Rows from block 2 of a small self-supervised image encoder, named by matrix and row number. Rows with one number belong to one channel. Each number is 128 + 24 x the weight over its row's rms, rounded and kept within 0 to 255. All counts start at 0. Numbers have three digits each.
After each channel's rows are labels from the 100 images, of 14848, where the channel reaches its highest value: "top examples" is what is common among them. Only what is clearly more common there than usual is listed. The data: photos of arthropod specimens (BIOSCAN-5M).
# convs1: grouped (8 groups) 3x3 conv, stride 2 (model.blocks.2.convs.1.weight, 192x24x3x3, each kernel summed), inputs within the group 0-23
# convs2: expand pointwise conv (model.blocks.2.convs.2.weight, 384x192x1x1, transposed), outputs 0-127

convs1.89:105128133151128127081120134122143203113140127115147163128082136135120122
convs2.89:114102119123145091117120106116127126152148150134141146147106112105124127133117158103104158136141121133116135180165090116155141095143141103218131115105091112153143116128138112102117121141118138168091129142079113104133138073125113139135083124115120074098111149130132123095126139105155187120142136167109146131148122112156132127144133116164111166112131122147113120113130111142116126116147
top examples: order Hymenoptera

convs1.144:125107132099136144136122134125128117129098124132129111103121092150109217
convs2.144:135097103164120148112134117119133146120141129115132106123096177118138101143149153068127063110161116131166130154131157141121128124141182148139157158087104131115160087112133149157144158150124129124128153099144129163126090126152163156137136083086099145109102110117125088148137185175116148142135155125120122107112147159138155146146088139113108117161093126138130134082128078121101114175177
top examples: order Coleoptera

convs1.39:151132117124112212118148127131074129119111119119147157139109116121132132
convs2.39:096126145135118121155130102088122118169085145120167136142146122124154130123150146115087115147182107083112100111135131135117163107128170137143072142111125159126148101128086101094133133162101111085152183131139152153125090112073143129113105114111112151109136178145110108155143106097120161146117088123156105157138135127152127170108146115126113098123147141159131120140131124113122129124125
top examples: order Coleoptera

convs1.125:149140159129144109139102083116117134139089125177128126115070141113115147
convs2.125:126143114135095117135125094113115118139125103139110111101103107112158142122138114150091118152159155135149106097116143108153120132152187109139121133110105101148133119112114142137084132112105085108193144162082127151141109113134137140112116154139127140132130139162096120090125113113120113138114109144148107127102108116158079118139107157130136139111161167114113095096134119115135119130114
top examples: order Coleoptera

convs1.143:133149140110121172141094177128095110141130113129117191139145140116103135
convs2.143:116134093154068125113104128124133157131079141135152126131134130114113143134153163091100110108098111136111167120149104127097052101139127119139150131147102124174120108143128164157108108118120120122177154113103157117133120115113104147128109133133130120112146105147099089164136156119135157115187149125159172125129136121093125093125132140103155149116138079125106144157143107126116123143188
top examples: order Coleoptera

convs1.179:097129104151159123127118093119162107135129132127086172134081124119142091
convs2.179:157118135152116093101130117125160120105160151144107123171126127106144123134095155134104163102134128167119161164112097123087115100114102117102165194119106113125119079110149113141121172110124144097121124145114144136131145114148152150169127151070060097165140176157089133118093156158131116128115136140125151103127159097110103126085080124140089114105138096105136095207154135140100144128111
top examples: order Lepidoptera

convs1.98:143106132119184115132155108095101135113119103120156095173088123127130115
convs2.98:108088107138130135112117132111107099142134110123119175119139120168067181134151122147114120137088117110094155154137150135140143116107092174199124128172089126096089098111134122093117173144123165126115115193116136083113209113118138115162154108133127132098138156129133154127139150135140158114128138105118111133106092175109115143114136113132170145176066117134125125138130140147169095130167
top examples: order Coleoptera

convs1.92:139124137085148123059127125128155103151135144137148115140135157083146148
convs2.92:152141119129123120116093138142088130131116119113095133121112164181100129149088132115081100143102136102123109130182089120175111164110142116112130163122120128095126126124140162130124120123119063117118115164162124175114143081110174128174124164152122054157105102154164183168097128161157104143137128158101131160109152117139141131143167113129160136110126130145100096128114114093120144140135
top examples: order Hymenoptera

convs1.94:118125117134116125099119137135106154135150131135109181136105064079114137
convs2.94:085160128140136151141144130089107112125144097150143139141146139091113142153162131140096137087092142182166127125112119106129118106137132144135165147136170149146111133104140129106113141152174113137138145142100132144159141152078154139105123142109123220135126102146110083139131146107097120088098102151124135084129138144152103093152152138140141145144125123094121146157104116101129146141163
top examples: order Coleoptera

convs1.129:094127102103100147124176144135124127101136155144107151137126131124143195
convs2.129:153173113113081128141146132123110107117115123157165157127123127134129164111108121147092125140094175171100173152143134087104107109128144152120137136137120127145125142124178119125093120113126130145109140121127138091148116106167098144119103100143146101125135122140125147129115078117125146145093165104087140085133141150159150106124151131127135155151130131146113083158094141109091129184206
top examples: order Coleoptera

convs1.185:144099103110173133120107109134128103139133145132062142138085100144124141
convs2.185:132081089159102102130128118138179162140073124115133127126141156109137111114116138134116131097113136122152123105151146149153103089114142105109120123102123154136117153117115105129136152138146109167146136113140119094129118078152122112142087121165119123107109136127142119113172135139161116112107164151130142134159123114135080137121151112108127127114108130141107101114135098123152163109162
top examples: order Coleoptera

convs1.164:123113132134123161131085120128113054129112100115156149123141129134124175
convs2.164:129124124164111115126131132103126105077115081117137105121108119110099143133148104127122101114087146109144169144122080118123133128110165140150125173091139101116113061127099100150112157141144110084141159106130136117125111078132178134155139131163154103142139111115106160101159142111134139130112133124120154100130115140140127154146159105078151142138108093109123187114102095116106134118144
top examples: order Coleoptera

convs1.19:150108111127115150159159163079131114121175105148111176119133115120127115
convs2.19:116129134146140123076131124115136149149144114141179148147143122163117137117132101123115095124131118108100126145107121112090076137134143141144197179086067108123126135128136079108115118146174085137140194134127101127112097120089129108092127126135142082102142120137144119112151076145146143106090125131129129090151120148096124188131108160095120125146158130164162143162087153120119181130113
top examples: order Hymenoptera

convs1.138:127197147119156152135096138110146116135135117109124109116167137117079115
convs2.138:199114087143103139139105139155087118191159144137122146105135134129122115143128146158093114132106109172126171103162144115104108130142086117117174063137115133087152097174083156124080070141131156154087141144133135096134125131138122164141109117096113137131117094092119111155114118105131183138091165175102087130119132111130121123145111128120100077112120094149105109118100145115103162113090
top examples: order Coleoptera

convs1.30:100104115184130116121140140103111122132095110167144101109149116137096086
convs2.30:144087137139108175162165121075128095172104152117124089126179163116092177126141130128166106103124138115123143111153112102131153205130137108118113099130111141103145121154146120120111112126103116128224114100128137080162125140107131119128143121137112181104118118133129149133134118140172129127143168113114134135112206123130101117126183086096155140124130138164142127133155123132140130117146
top examples: order Hymenoptera

convs1.132:125158153153155128120085127126121125137084124051139127109120117143136127
convs2.132:130125108171087114159134091106167130098110103118108173148108123113120165128130155131147149128116141143131125126140170129153125135120117090147138149134109073133139100125161155144179105149141133108151107107148113157116109154124129126143109169143124112105169133121132113111105124097114151106144094163081102134177175093111075120104137126125106112093123103133119099167100125166104145113115
top examples: order Coleoptera

convs1.139:117180146142115130139146119122090125136092133092136092179093120130145137
convs2.139:135155149157118082122084111124113101169083111154088112107150157134144162103134159079152110124094132149140166114110157150121119133125093065150154156174103109089157128127106111142166071061149134144094145131108166103153141110128171136125158119129153167125139100100165102133120118107155141140115192119125094157097129083131146099139165106123126101082107126123126157102127140093099145125123
top examples: order Coleoptera

convs1.141:133177141113135155115128059113121118180123145103123152136148129126122138
convs2.141:103093133114098103119114136127114102147150127177128140118085089133152135088100069142133150113110120165176123179148162091131123156108157066105097130184138112139130136120113149101086130119115129102148129156112112146147104139118124135158155161134136125067144120127096105103165126142148181105096134152133128104134108083137123095141099146135137094085123129131139081123103144139127143163184
top examples: order Coleoptera

convs1.103:105152125138099057133138092120131148096170132138128162109127124143131116
convs2.103:094114121123141130114127125103118117121203135110104107102146124143091172143117090155153107104117127132108125148145098172160164130117101103156140108106154119096131130116110133095134116134121126117169135176107155103126099092110151112151145151158160126129120156089111129150136138153114106110139124080091140145125084104131134138168122139150145138104136109167140147106093165121129148091116
top examples: order Coleoptera

convs1.44:136145156115133123097154108104163108121069124151140141131181131159136129
convs2.44:126122128174158157112161137161178093110148105096114081199101138139118110115114132134128110105113092091147136143092040140098104118143121133115101153070146135097116128153144148139189142101127132134088127156133060132122126119110156094114071119117113109071080192150140149114123116130146142123181133093122119107126146133114151125156120135111113125134176121135097177127104125132125136142145
top examples: order Coleoptera

convs1.107:156109136171124179139165155123144111157118140102116098105150148097126141
convs2.107:159127134149112097113076162110135138129137116139080137109138072133193131111078117112118125119172123157122128129104117125151137139100127074097124130133132175222151134111098134109155112134149145128117114079126121178150087115131145098127131138149157110104109157148111119137164163139156107115104135125147159152129115059124135089152118152114124106061131099134147118123100136138119113149103
top examples: order Hemiptera

convs1.84:136137124172117145168079103135126165116123122141105157111098121162118096
convs2.84:133116130159111106121100115119124137131103136130092156115162099155106114168094148110104127143113114153136122108135141119189119161151129068112141125106119134103126110153114120132130152120110105114131133128140159153125137168085131124136110138108100082140138106116170137136121126149150117091115124144101105197095125065134137141135134154136153117067144126110123135168121168106135092126101
top examples: order Coleoptera

convs1.126:139127134098142136135100105121096127159123139072130192140125147116107155
convs2.126:099129113123144127193152169126130121103114108117133120146151125113134130124129128142132098149123104123135108141129086148139132173118164124130093113133138132159128106085148108167118059185122167112134084116097112094115132149111094147154150160130128132086085123102138127148116141166142112106159147108130086124134118138097118102101165144111161123129143127153117140130117100113118124123122
top examples: order Coleoptera

convs1.101:132128117151118188119113122148167119102149168145098083134106124129119105
convs2.101:134152130135152097110112110129123111130091120104140143170119119144134127094096130155150134120186122117185136124132132146126093106151091116109125058140155130098152128146150112091179139106148108087132151127147174111165100098100142130121108152133123130170107110138107158132134181138148155136138163121142102145103123118111160137061146134101120113126105146132104164120093091112086141129141
top examples: order Coleoptera

convs1.190:182127125137120123149115123090155152116123136107104102113190113097136116
convs2.190:111110133144124133099137128136140104096090143119110122145140123110135141162147122157186141131155153133156092145114145111114141147118089164129148132181123157139144116083091114104173145124225127120119115166131145119149122184131160136125111114098090131121139152129142129146100124149087075122184139110116150139146128168145123128123110107102132118170108150142131161100136143138110165133134
top examples: order Coleoptera

convs1.130:141089085116113147146079110104122129111162148097136164115165125131129143
convs2.130:112104115141141131123109113133123076119180115100110117097172092136133182183134134085144125128120145144120143127130113133164090089103124138121120149079100132131123140115126146143179128153138132134106130109126126103136140139158147128082135143115110166148121153094130121135123086150136158133116132111129115113105122138103142155178143138105157134142122120171124127176094137117116138149187
top examples: order Coleoptera