{"model": "self-supervised image encoder", "dataset": "photos of arthropod specimens (BIOSCAN-5M)", "train_examples": 48750, "image_size": 48, "crop_scale_min": 0.3, "horizontal_flip": true, "color_jitter": 0.6, "method": "simsiam", "arch": "resnext", "norm": "layernorm", "hidden_act": "gelu", "depths": [1, 1, 4, 1], "kernel_size": 3, "stem": "deep", "avg_pool_shortcut": true, "widths": [128, 224, 384, 672], "projector_hidden": 1024, "projector_out": 128, "projector_hidden_layers": 2, "init": "orthogonal", "residual_init": "none", "optimizer": "normuon", "muon_scale": "original", "learning_rate": 0.036, "momentum": 0.95, "nesterov": true, "orthogonalizer": "newton_schulz_5", "adamw_lr_other_params": 0.0007, "max_grad_norm": 0.5, "ema_decay": 0.995, "max_steps": 13200, "batch_size": 512, "epochs": 138.6, "lr_schedule": "wsd", "decay_fraction": 0.2, "final_lr_fraction": 0.1, "warmup_steps": 260, "weight_decay": 0.003, "adamw_weight_decay_other_params": 0.05}
Rows from block 2 of a small self-supervised image encoder, named by matrix and row number. Rows with one number belong to one channel. Each number is 128 + 32 x the weight over its row's rms, rounded and kept within 0 to 255. All counts start at 0. Numbers have three digits each.
After each channel's rows are labels from the 100 images, of 14848, where the channel reaches its highest value: "peak at" is the part of the image that holds the peak; "patch colour" is the nearest of a few named colours to the mean colour under the peak. Only what is clearly more common there than usual is listed. The data: photos of arthropod specimens (BIOSCAN-5M).
# convs1: grouped (8 groups) 3x3 conv, stride 2 (model.blocks.2.convs.1.weight, 192x24x3x3, each kernel summed), inputs within the group 0-23
# convs2: expand pointwise conv (model.blocks.2.convs.2.weight, 384x192x1x1, transposed), outputs 0-127

convs1.38:120126218129143086135138135113098082174118104126107111074112114106086086
convs2.38:080140123164159148090082168127129159132141127159122101164131155114140056102052109114211120091176078101120080186038100073113141137149147063187135088106151149109182118153123163135126152096077131149106133093105090098182135173098092159129098125067130094056064170161131185135106181119103169115157123123091101165104112065152155161151088097127122126062122126158132147085115109106109133108129
peak at: middle left
patch colour: grey

convs1.41:127149201127148125115126096125212134139153135144141179169129137176102168
convs2.41:090131105109150085095061149141171148102172108146117089108140141087137155169087132142112132139129125113160116146136112126180131128089111023116081138083105118126090128165144115121140145097179116157135205129100108164148119073141063110160081130178163111042156181084139132134177206143167106164135118188097115156127087045131114132147045134113126140042133178152177117197123110078168086164124
peak at: top centre; centre
patch colour: grey

convs1.43:102091077165104123121158146146083192111136139121134076132112104142196093
convs2.43:085113114074177112112096150134165079012088133089155139149093154125068139110115098150118103129118169182086121073120088147119126112163182119187150121126174083081122148117188146135084124109128172082153141093148063102132180176145150091104110097077152119078092078108132110204193128181086179164165139105122134094131139126127137084143135118154053120124123159064162137098109107134144166124110
peak at: centre
patch colour: grey

convs1.177:152106099154152128112149194114169191099126069129110142127101113092072139
convs2.177:116123087086093122124076104117123130128114082167130065115079097114156071139098171126129163129127105131087122079105082108101094130105183107113116156119182133080117177089106163156098164136119154120154100131129147205116117113125151151102129154192116114180118150114146155140069124116118136123159112137148120099136112109097160168166082145221044169105149098135149100133127107115117135106101
peak at: middle right; centre
patch colour: grey

convs1.5:119150110119116094039093106183134113170099097110142106127123093150161173
convs2.5:109124112101089115083140154082106127107120144146127129177163143160129139128112219140177127160144102068122138112187120164166142160145132112159173109128101187089128174125170127119123084138154112095094203136152120128170140079118143129123111153078134149111104154137102158152196138142112160115143126120152072109077122112149115185101096081108154170110130149095100126085128126102118132143123
peak at: centre
patch colour: grey; brown

convs1.102:164130135072125105126217124065100114066115151101136154137140125139116138
convs2.102:136154144125103105169144106079093171128129096166173119133093147158136103144098102095123175143188180069168103100128184104135139190056120084100172154097105127114172078101136123142120130077111104100162151074113078134149107109107151153058141174151136168146110192167072175126049119076145128110098121140155095160082068081139168137103159096147091074082142145135171117146176147124101108111123
peak at: middle right; top right
patch colour: grey

convs1.110:095083123093117177135142153079107121103083167105137180147134168082174112
convs2.110:136071133210143106174092134150125096154110150117194132147118099144230148148143136094080129080166091068181138096122085122105173188137120157076149152168134170146111118129191165143086126104130115111113145104135090133111084128102096099108118119153064073150085117135114116081096161093144112077152156137100100060081135154162129115111121146151134091152163128158141099120144087099108117127149
peak at: top centre; centre
patch colour: grey

convs1.70:171151144119115134116125133161198140093111059159062165084141118125130121
convs2.70:133139164170118101189114140171138088095198090118073062109149148159134119132158098104122144173130121125119084143118129158163077172137140124112171141164117133170177130079158133072120122103128100169115139115109168169117118169217164133075109089137104136096115198133107151127100128107108109080094157056109140206108142129108114083114140073141132118119125152081165113075145145116115158097188
peak at: bottom left
patch colour: grey

convs1.11:136116141121064141095127153070127136216158083106096169122109128138134145
convs2.11:138162085102156140095155106115148060176161112118143168104109127125117087083130134087128125090142127122125099154135125137141082155167073100127171145118151121141113154117145182168154116165167154158154103108106133118135151143094151151130105085092086126095109169093130063145149138108125134157139081146138181138125186105144112167130133098199091118102194210117098143157128184140089170083165
peak at: centre
patch colour: grey; brown

convs1.104:138109149145120169146067099128147124120121165114113062163167110101084193
convs2.104:112161129063106136147109073119130115087127131101107104141130092113177051102056110109162186137185134124140115134131133104113144131103083121113103143204072159145158102172154141140121146143129107186133119108154141114184149102171080122145171114120091106170135084086177183140176065139147068101098138102118160059165115113114150101118159150073112105107131141112173151175105145121089133150072
peak at: middle left
patch colour: grey

convs1.87:113112148114100150042135130161132128113115101128100121149189112052090126
convs2.87:123147135089191173100130138078130102152186096111162112152163136078125147119156144158159193130178174092130116129175123094147131118137157154141110132146111122109146163090143144104075106098095065150099120161164157106151151079165163130148073164113085185137183133131161140139112127099134085098125089118133114135148202162103114071116096106255173067163087106142129131069093116071185197106124
peak at: top right; top centre
patch colour: grey

convs1.3:151124143107084117163135104121107144100218121180116097102129141135098192
convs2.3:122117117118217115096086090152152142119120127107136145112102125131091099118145045113088123150106104114084133197146174096149104096119086109126118144176090092121162090163155183089124130142109135132146148096090175161144167133137145111186165128132132132053095135106118171137130115193143130122147138087099066117171144131112130186142110180153149160123103137147170189132131075125089128163132
peak at: centre
patch colour: grey

convs1.40:158130072093137133064138107118113085128103132178112145076156162180109157
convs2.40:054135173224151146060126137124116134128058141112058157152110126161115125082168105196055125106108114090128107069124147126128147157135108154114152125154107108118136124109147112079074143140075114103125035151162115195105096142143176186156128057103156119157141132096127134202131131121136174138133088168124086107113119153083136123112150082142121137153082165131126074115078116129108164118114
peak at: centre; bottom centre
patch colour: grey

convs1.6:095109077094153124173101124193128133153161135114126125102115093121201175
convs2.6:165138128114141109179145144138175115146172079109134084089106130173214118115139128154120114143118072136116096201166119091081134099122134158164078112077121174161124128148173103062129115166118117149092059149092193112161090134144105147142162184098099122158137109154093094157121091198096115155158160185122111152193147153109137096102106132156133200148132173152166112097121117128079074117151
peak at: centre
patch colour: grey; brown

convs1.122:140171147097123078160090140153098140124133109031157125124140177103124153
convs2.122:100151138108185089118104144093169141116111133106089085134130138097133184090106163108147095162100154162137166121124092167209128162086138088132078087209145035150102106117161136138064144109192137131128086134127197127139124135172139113097146152109066094119130157118138111116105183121168084116128130144146127124151070107083121095107141093108171129106115111144119140115114150136133091163154
peak at: middle right; centre
patch colour: grey

convs1.78:152129174130113147128094116123050108085121146119104077121124058089111161
convs2.78:117104107144100244124137179110163155152101143120102128110142146029097105120154107094137080142189108129160148064079125143194121097170116157091121094171149125134183090186140132159113143096100095159169128102101099121122112152166136138135154114166122149128101082082165085163155107044185138098145140094134091115111125162110087154100100128147142155159148119085160099123119152116084169127135
peak at: middle right
patch colour: grey

convs1.7:106124062115084100080114164089142109202112149121091110136121149134175145
convs2.7:090152182136111116086120149061110108176134120159074043132117121159155122126087182157111109121105108127123101139157094076136103132160150116200095105131142188154153096112109144033110119196130111151169073143150130153152123141054162108119092117101128065158143142112151129159173146140145166135155165166148092103107100110170123054088096161166167217113120113121103167078084106117096063156112
peak at: top centre; centre
patch colour: grey

convs1.8:125080187144193106090100124179096119160153111092126079157136129131139093
convs2.8:129091128143106098097121114099067082105145061161118171105122106161175137095144098160168085139134166155090145106149073174150179127128169127145142143107100115156089134116137152154133169109153103092185085157157070167113173113137106123097113136113123112109056140023126130126141133134111124088098125175114132163059143134130120153103171124140129123129086076091060108175082129119156124128120
peak at: centre
patch colour: grey