Weights of a small self-supervised image encoder.
Model: 3.93M parameters, 48-pixel images, depths [1, 1, 4, 1].
Training: 13200 steps, batches of 512.
Data: trained on photos of arthropod specimens (BIOSCAN-5M), 48750 training examples, 138.6 epochs.
Rows from block 2 of a small self-supervised image encoder, named by matrix and row number. Rows with one number belong to one channel. Each number is 128 + 24 x the weight over its row's rms, rounded and kept within 0 to 255. All counts start at 0. Numbers have three digits each.
After each channel's rows are labels from the 100 images, of 14848, where the channel reaches its highest value: "patch colour" is the nearest of a few named colours to the mean colour under the peak. Only what is clearly more common there than usual is listed. The data: photos of arthropod specimens (BIOSCAN-5M).
# convs1: grouped (8 groups) 3x3 conv, stride 2 (model.blocks.2.convs.1.weight, 192x24x3x3, each kernel summed), inputs within the group 0-23
# convs2: expand pointwise conv (model.blocks.2.convs.2.weight, 384x192x1x1, transposed), outputs 0-127

convs1.46:142145177117141118087126108086119108155136139133097120068124126143149121
convs2.46:160125196130115135101098066132120129130097137142118108128155113153131163095114113126137125125134106144149131102148156121089161115115155118144137126151088112127102092115162104175116135139118101096121107152131133115107140117107125159080124064143159098096142085139127099134143125116168092142103146097176145106136093116146168128143190115141141125113157115129153084101163145123146089114114
patch colour: grey

convs1.9:091118107099085132106076152130136118167083129138118137147128157144122121
convs2.9:088133113125098074145117135112142132104119140123156128199121125102155154101132119111134101150162092143121110122145120101157135119195122087162176100123121123138126126159124142073142120145146143104118110142149106132118114133142118137115106144129149136146157136152161169118134154093102168141121076171132099130139160089128113134124174124125109107087102120121107128110161114127114142113130
patch colour: grey

convs1.109:141106176126163129147120119078096135144091153102142097148121123135142157
convs2.109:161149113095142156132158110129100103112107159109065121133107125094136118088188136110101119108170127142088146066115127127125166143136127168120117134086107114139140149104107126100068150127102133158162094145128142114145158125164128155109088156108174124105156138136102137110147155088136125129105121128161167125107152179081159146099165111146146119178110090100124100152112111145107106102140
patch colour: grey

convs1.69:123092135131123122127126124214111122105116166109126117104164126127138123
convs2.69:082133168126112078141093120092121162105151088113167153100142145129132159138096131150139153122134135124111107112145108137159143108112182076122131147135134135127132107093112139152139186125106160114142130103135115114108094114124174093119110137150119122147134067093128117115115113127119142134123104150146188181116160076087104136131174129118156163072133194125146120154178086133117162104151
patch colour: white

convs1.186:107144154131119115143126087111138135111116127169138128114173126058110117
convs2.186:145141120148123131076118143165133136102138146137151110136139152150136062102134141130092124153128109136142132125137137157110107133151094133133126123125163135141148132124130095150104130138078127146064089149112150131111143124124121132121139110133142112149149108140147113117147161168124103131143100165110165107158133127107144115100097124135113110123127119132096109120099124106125182153123
patch colour: grey

convs1.13:118162084153109161166081156102154140124126149141123143133109145115110104
convs2.13:136095096129174090151139146177110126124131124128132134123163093134152131121128137123122177090105107169109141121101090087131116136115133073127192087138141138134129106084108127105125142144144152153155134137104120135124145147171153133162137162109163078119111132117174113131122112151105121131100145094151134124120135079119122112129130086125114130076097114118153155144147105117114163125122
patch colour: grey

convs1.140:162150175117131141144093149107143121139113105164129099087119132109089107
convs2.140:137117120086116150142118121099074128093062083138148123154160130145132126136092141137137142127121117115114166160120160132132120125075130115163134152137172158179147113137156115141152185168102108129153144114112116125086100086115149115109132088111146111125128127131115122113139083098102167115148101153118132115162161102125147148128128138167129165113144141130114161117128153130147131190169
patch colour: grey

convs1.37:122101181134116125095144142099093124118138128123112100116179124135175115
convs2.37:151104099142099125094126126102135127073128151106136112144145117100080154150109157162155176131117131162125102135082108179097136124151127102119142193076172124098126174129142163090155121115134128178150094153132096127128179143154155130153114126145136133132129129113172113101117119139102095142120147156146115126138165096121146101173133123139115196097094121133155148103105149138131135157131
patch colour: grey

convs1.173:108128144095093125140135181132092130123140087124169148149123114129087146
convs2.173:113123105100141143165156091164142128107173150126130151145098114127164111168117119097080137165076138127134092168141121079088143090127152128115114143158126112125151155154117101138097168135097111124123109121119141161154144085145132123137165172112148142065142121129156154150157074124126105127143078104113105111149118132131110160133123121128099132133135147121130121121135109099101154134106
patch colour: grey

convs1.49:118132104133137124123135120122151118165128133146159100135219121128108131
convs2.49:118124147105117142126128100091094163116131131079227094085132115158129109166112104158105109182125091155153134133179164074142107115163122165108141074113117147126137101161124109111141082130143120133117114103149129116101122127125117119154109142120165122172099080130152156163139145109139114135127128150115161119126150153142115104122135128150144141155084141125144097128125121108074155161148
patch colour: grey

convs1.86:136108123129105118071128138177101125104134122113117097152134180122095124
convs2.86:165105157138083119147134101124158134129117147168128104128123123114108172130160133087093155077117112110113143132091098109115164103108143164204138098141137166115132106105145137149099117129159155177155132141081119104118137118110099157118149102118138087164121090171128156118124137137180153115162148136178164155156150166129106121122152100152126161169145104123143134121135133094134113131131
patch colour: grey

convs1.170:104150126128147190113141156118146182143127093104113153119102146127136121
convs2.170:113132122113119075044091076161109122125175147104113166127153125140154123138084108121088108165149109124144078151084141123107146133165125091129142065139098156141156110137141107141147118121094135157170134141166156131136113099081113125148151151166136119162155151109165114126121147122163158093086106126114080091112120076160119124165159138134149109079100129094150153152118102158126094114115
patch colour: grey

convs1.131:125135087119136152108125111126174121117154133075124141126190119151137117
convs2.131:117149164131150118095112117123123136125154094150112119166126137126129156142132103140099133123124131149169127119123142143125134139165116114125117109134160160124124141142137115119136187137092142095117128157110117128143099140149147097133115127132175124142099105142126095109121110104123087096133135137095169111127147108162135141113108174130111093108128154132131130145144107113149135112210
patch colour: grey

convs1.127:139128142109163138137100214092149127132105115144119122110140132113126118
convs2.127:117094123162125097127097116152115138152110184150133176116103135126107112141095155142097102111117078143139137131130124157080129081152114095133129112101112140113142137140097109137162089059114114120145086150131060125154184120139134119172125133160145077091160129112128141150125144131155160104125144147143116107151131093121113105116133106124088111091121149111127129120093130164108157118123
patch colour: brown; grey

convs1.149:135117119121080115142132101159146104121158107192098141120142125124134092
convs2.149:120151167145139129055136142109089152138117136111129146153172132095116115129141135153107127124152122184149147128123118128147129142156155153114122139137116161117108109139144127149129132161131216094129133119101140104147103183142097130114109130134124136107108121150125148095148148107141123130111105143121104165104124148115146109086127126127112113148132101158117137090133092153130118119124
patch colour: pink

convs1.73:093134098129116130060130130127143155113109133093129086142138114087117130
convs2.73:118167130088138142170136094141089102114145108128158146139156143097150170121209131125098153115152133131141125152083136091125118105125157152121166113149074167144163127070107143091098112103137118141121131162096111128135155120120075117148128175136141170127149153110126091101139134084099135153135131122126153114111124152138122087127154157111141149153109130103107136125131137086146116106123
patch colour: grey; brown

convs1.93:143119128188133126088102113103093183116110131120129122127127110164123109
convs2.93:187117145166080135129114106114121165135159138161113156117109100069164121107147117121158122155144150148124129074105138152058130103146135144166156080111119126127144140158140117112063122120118123138126083142121120159180169145114121122146101143122123158100097145130083137133121091103083114156124144171135135101146140151120149108116128138121111139151141131115138125143126148172152122137123
patch colour: grey

convs1.166:082101149115125126093110193116143141137113121124103138100143096134096124
convs2.166:107171106139131101123106121146090104114156093089129149145115135090121125107124102166084106127157130157098163143125156124097158101105154118147119134123140116130104142125154115082122117170130170113129118144120105128112123084132154132153163096122175165075110125149123099138121109088113116131104144119140105086132125124140108113138143107146094135118124125068167131120112117139120106181132
patch colour: grey

convs1.21:113152101128106111130074141160134111192119125134102124142114152121163130
convs2.21:137093158113064115107062151148134137095142131125141118127132099103121128117109108093143134090131106129156136110152103117204154154124127068138104119121127155128132129086110140201155130122137119122085113096128136151141125093150117133141125112082131145095117118112138151138155110114120129122126118162131138133136114060162156164140158132136140132066152131139143130089103137102135141120137
patch colour: grey

convs1.12:121107166164110110085114100130115128149092122097125096144119141126107081
convs2.12:111059129095118128149133125101123091175135101130157120085138150104129150104113129138208118111097122122145135157107093096182123156100097143120110147125128148126109129120142133162131111120108139105163125136098127167190115133111157111132122119105097117129082147127097147112117109159165117141103149113103141155117104140116115112132150113152102154141109168121094179106093083140103136159139
patch colour: pink

convs1.133:171091116133121102153136198123125128109161117157123106111141139125155127
convs2.133:111121092135186114109113117116145144079098180069116096122101125110095125132094160153129073144145169195149077132116114152135122151149131080108130103129091111113138146107137113174149148113142128124129139128170092125140137147170097103138150141142124123104105145141113138145089132125153073107118160136139098145153130084127125122159145133111120141086166165135185125142135136114132139118149
patch colour: grey

convs1.158:134147132146161174081074118120132122126105101092140124131144158119117148
convs2.158:132101129186122155123135100151160103138145097140049122104163121087170091180124122139165083124142078139148126143143086138088108090143106104166146116101128111155150126132151122137125158159147134124121127119137100142126128102157169176129150106168131121140099157116109155116125155120143144101104149116109139150138106108146115130126131160130104099106088150126110131115108102162125089114142
patch colour: pink

convs1.156:151138114140078103113089096130127108126154130196129130117135127127097123
convs2.156:132130152145119114188151121177142105117135132101076133133143120061133099127134103133182123144131132109122141150117143141114129140078114164125179145113139140136166114152105145095158135136131219148122146123114159114195193132122130153125126118165138153152083133171130077113153102124108127143141118117147158125124125161136106127158106146127115128163123095104162132156088158125109106122121
patch colour: pink

convs1.27:098142145124136060130137120118155121129106140133109103092174139141154103
convs2.27:100159127111137107133116127138141119092078129131147133157104134116129139113117074122157107106122112143169126123117130080102171112147142137159144138136137101098140113155113141101138141144164146110128197137135151136096110136153126165126137096079115118165163094122116141151152161126094123169162098105189111110126132137160116105133092111147131096140088168142100155123153149150128133142096
patch colour: grey; brown

convs1.17:114107089101153141173097150161123117151150102143111162116125154115160125
convs2.17:136161147163163112119077142116141098139128110142081116118110152127150118110102123131114105174110097137135125171117123089097123108139134075139096161152142110100154139123108158125182090167135068136106112121125132123134097095134124160152125152117141096151097132119148179127099136094133111097118132138135137124143185076153128100130130111139121127076108097136116128133162083107105121166106
patch colour: white

convs1.42:114126145115078131116128140117159153123141135146106139173148118118193154
convs2.42:186093149107113108117122118139104157119118144126136120120101115101113151112100124091142150133104145130134113111140131092119122132133102120182144152115147135139123150146146160101166161120161086140121096122129096116145166122167102157091117132149105143144128140108121123152143158100201119141165131134135118086154128112113150157117081110089176151112142118113144123128126119140173083134128
patch colour: grey; brown

convs1.85:122119118138130158047111132110117139124127144144112116139103087097155144
convs2.85:120113131118138151187120132091153176123088155166147138148150103083125132091157170138191163114138124103113117107082096141160118143139101085133093137161085161120126138124129118107093120139124084137152132129127117126129130144125103144129148103124142194161129123091165111146128135136122128149120135090135174079103130087076110150093149125169133113086138113121201171160149165108143094125124
patch colour: white

convs1.67:147080113125134116124121125090138138155061128121076149141124133125143117
convs2.67:142101184132130113113145130125149150118143071123155123161105113143117162175152105149105133129124076091090145148125136125128146083114141123129140151116190126122144112146107135122131117073138169122158075148168113152145095141116088113108120146149114096112134160123157114120150140140113130125162146139175125143100131125118123138134141165130134188122098139065123098084172170131115135119149
patch colour: white

convs1.153:111131122127138118123149121135134093126108092133147111194130087155165159
convs2.153:110134131107134145104121096129122116104157133084099136130095107127111083151129111128144144128088114112118127217108129083108101164126108135132122176120152123112157094116145133145154129106139145113130099126121107127140101191108141135123117122117165078125182146149110184098121112111121109133139100124104136153088158141137163102113110119129090122135121180130207170132137152176165142128117
patch colour: pink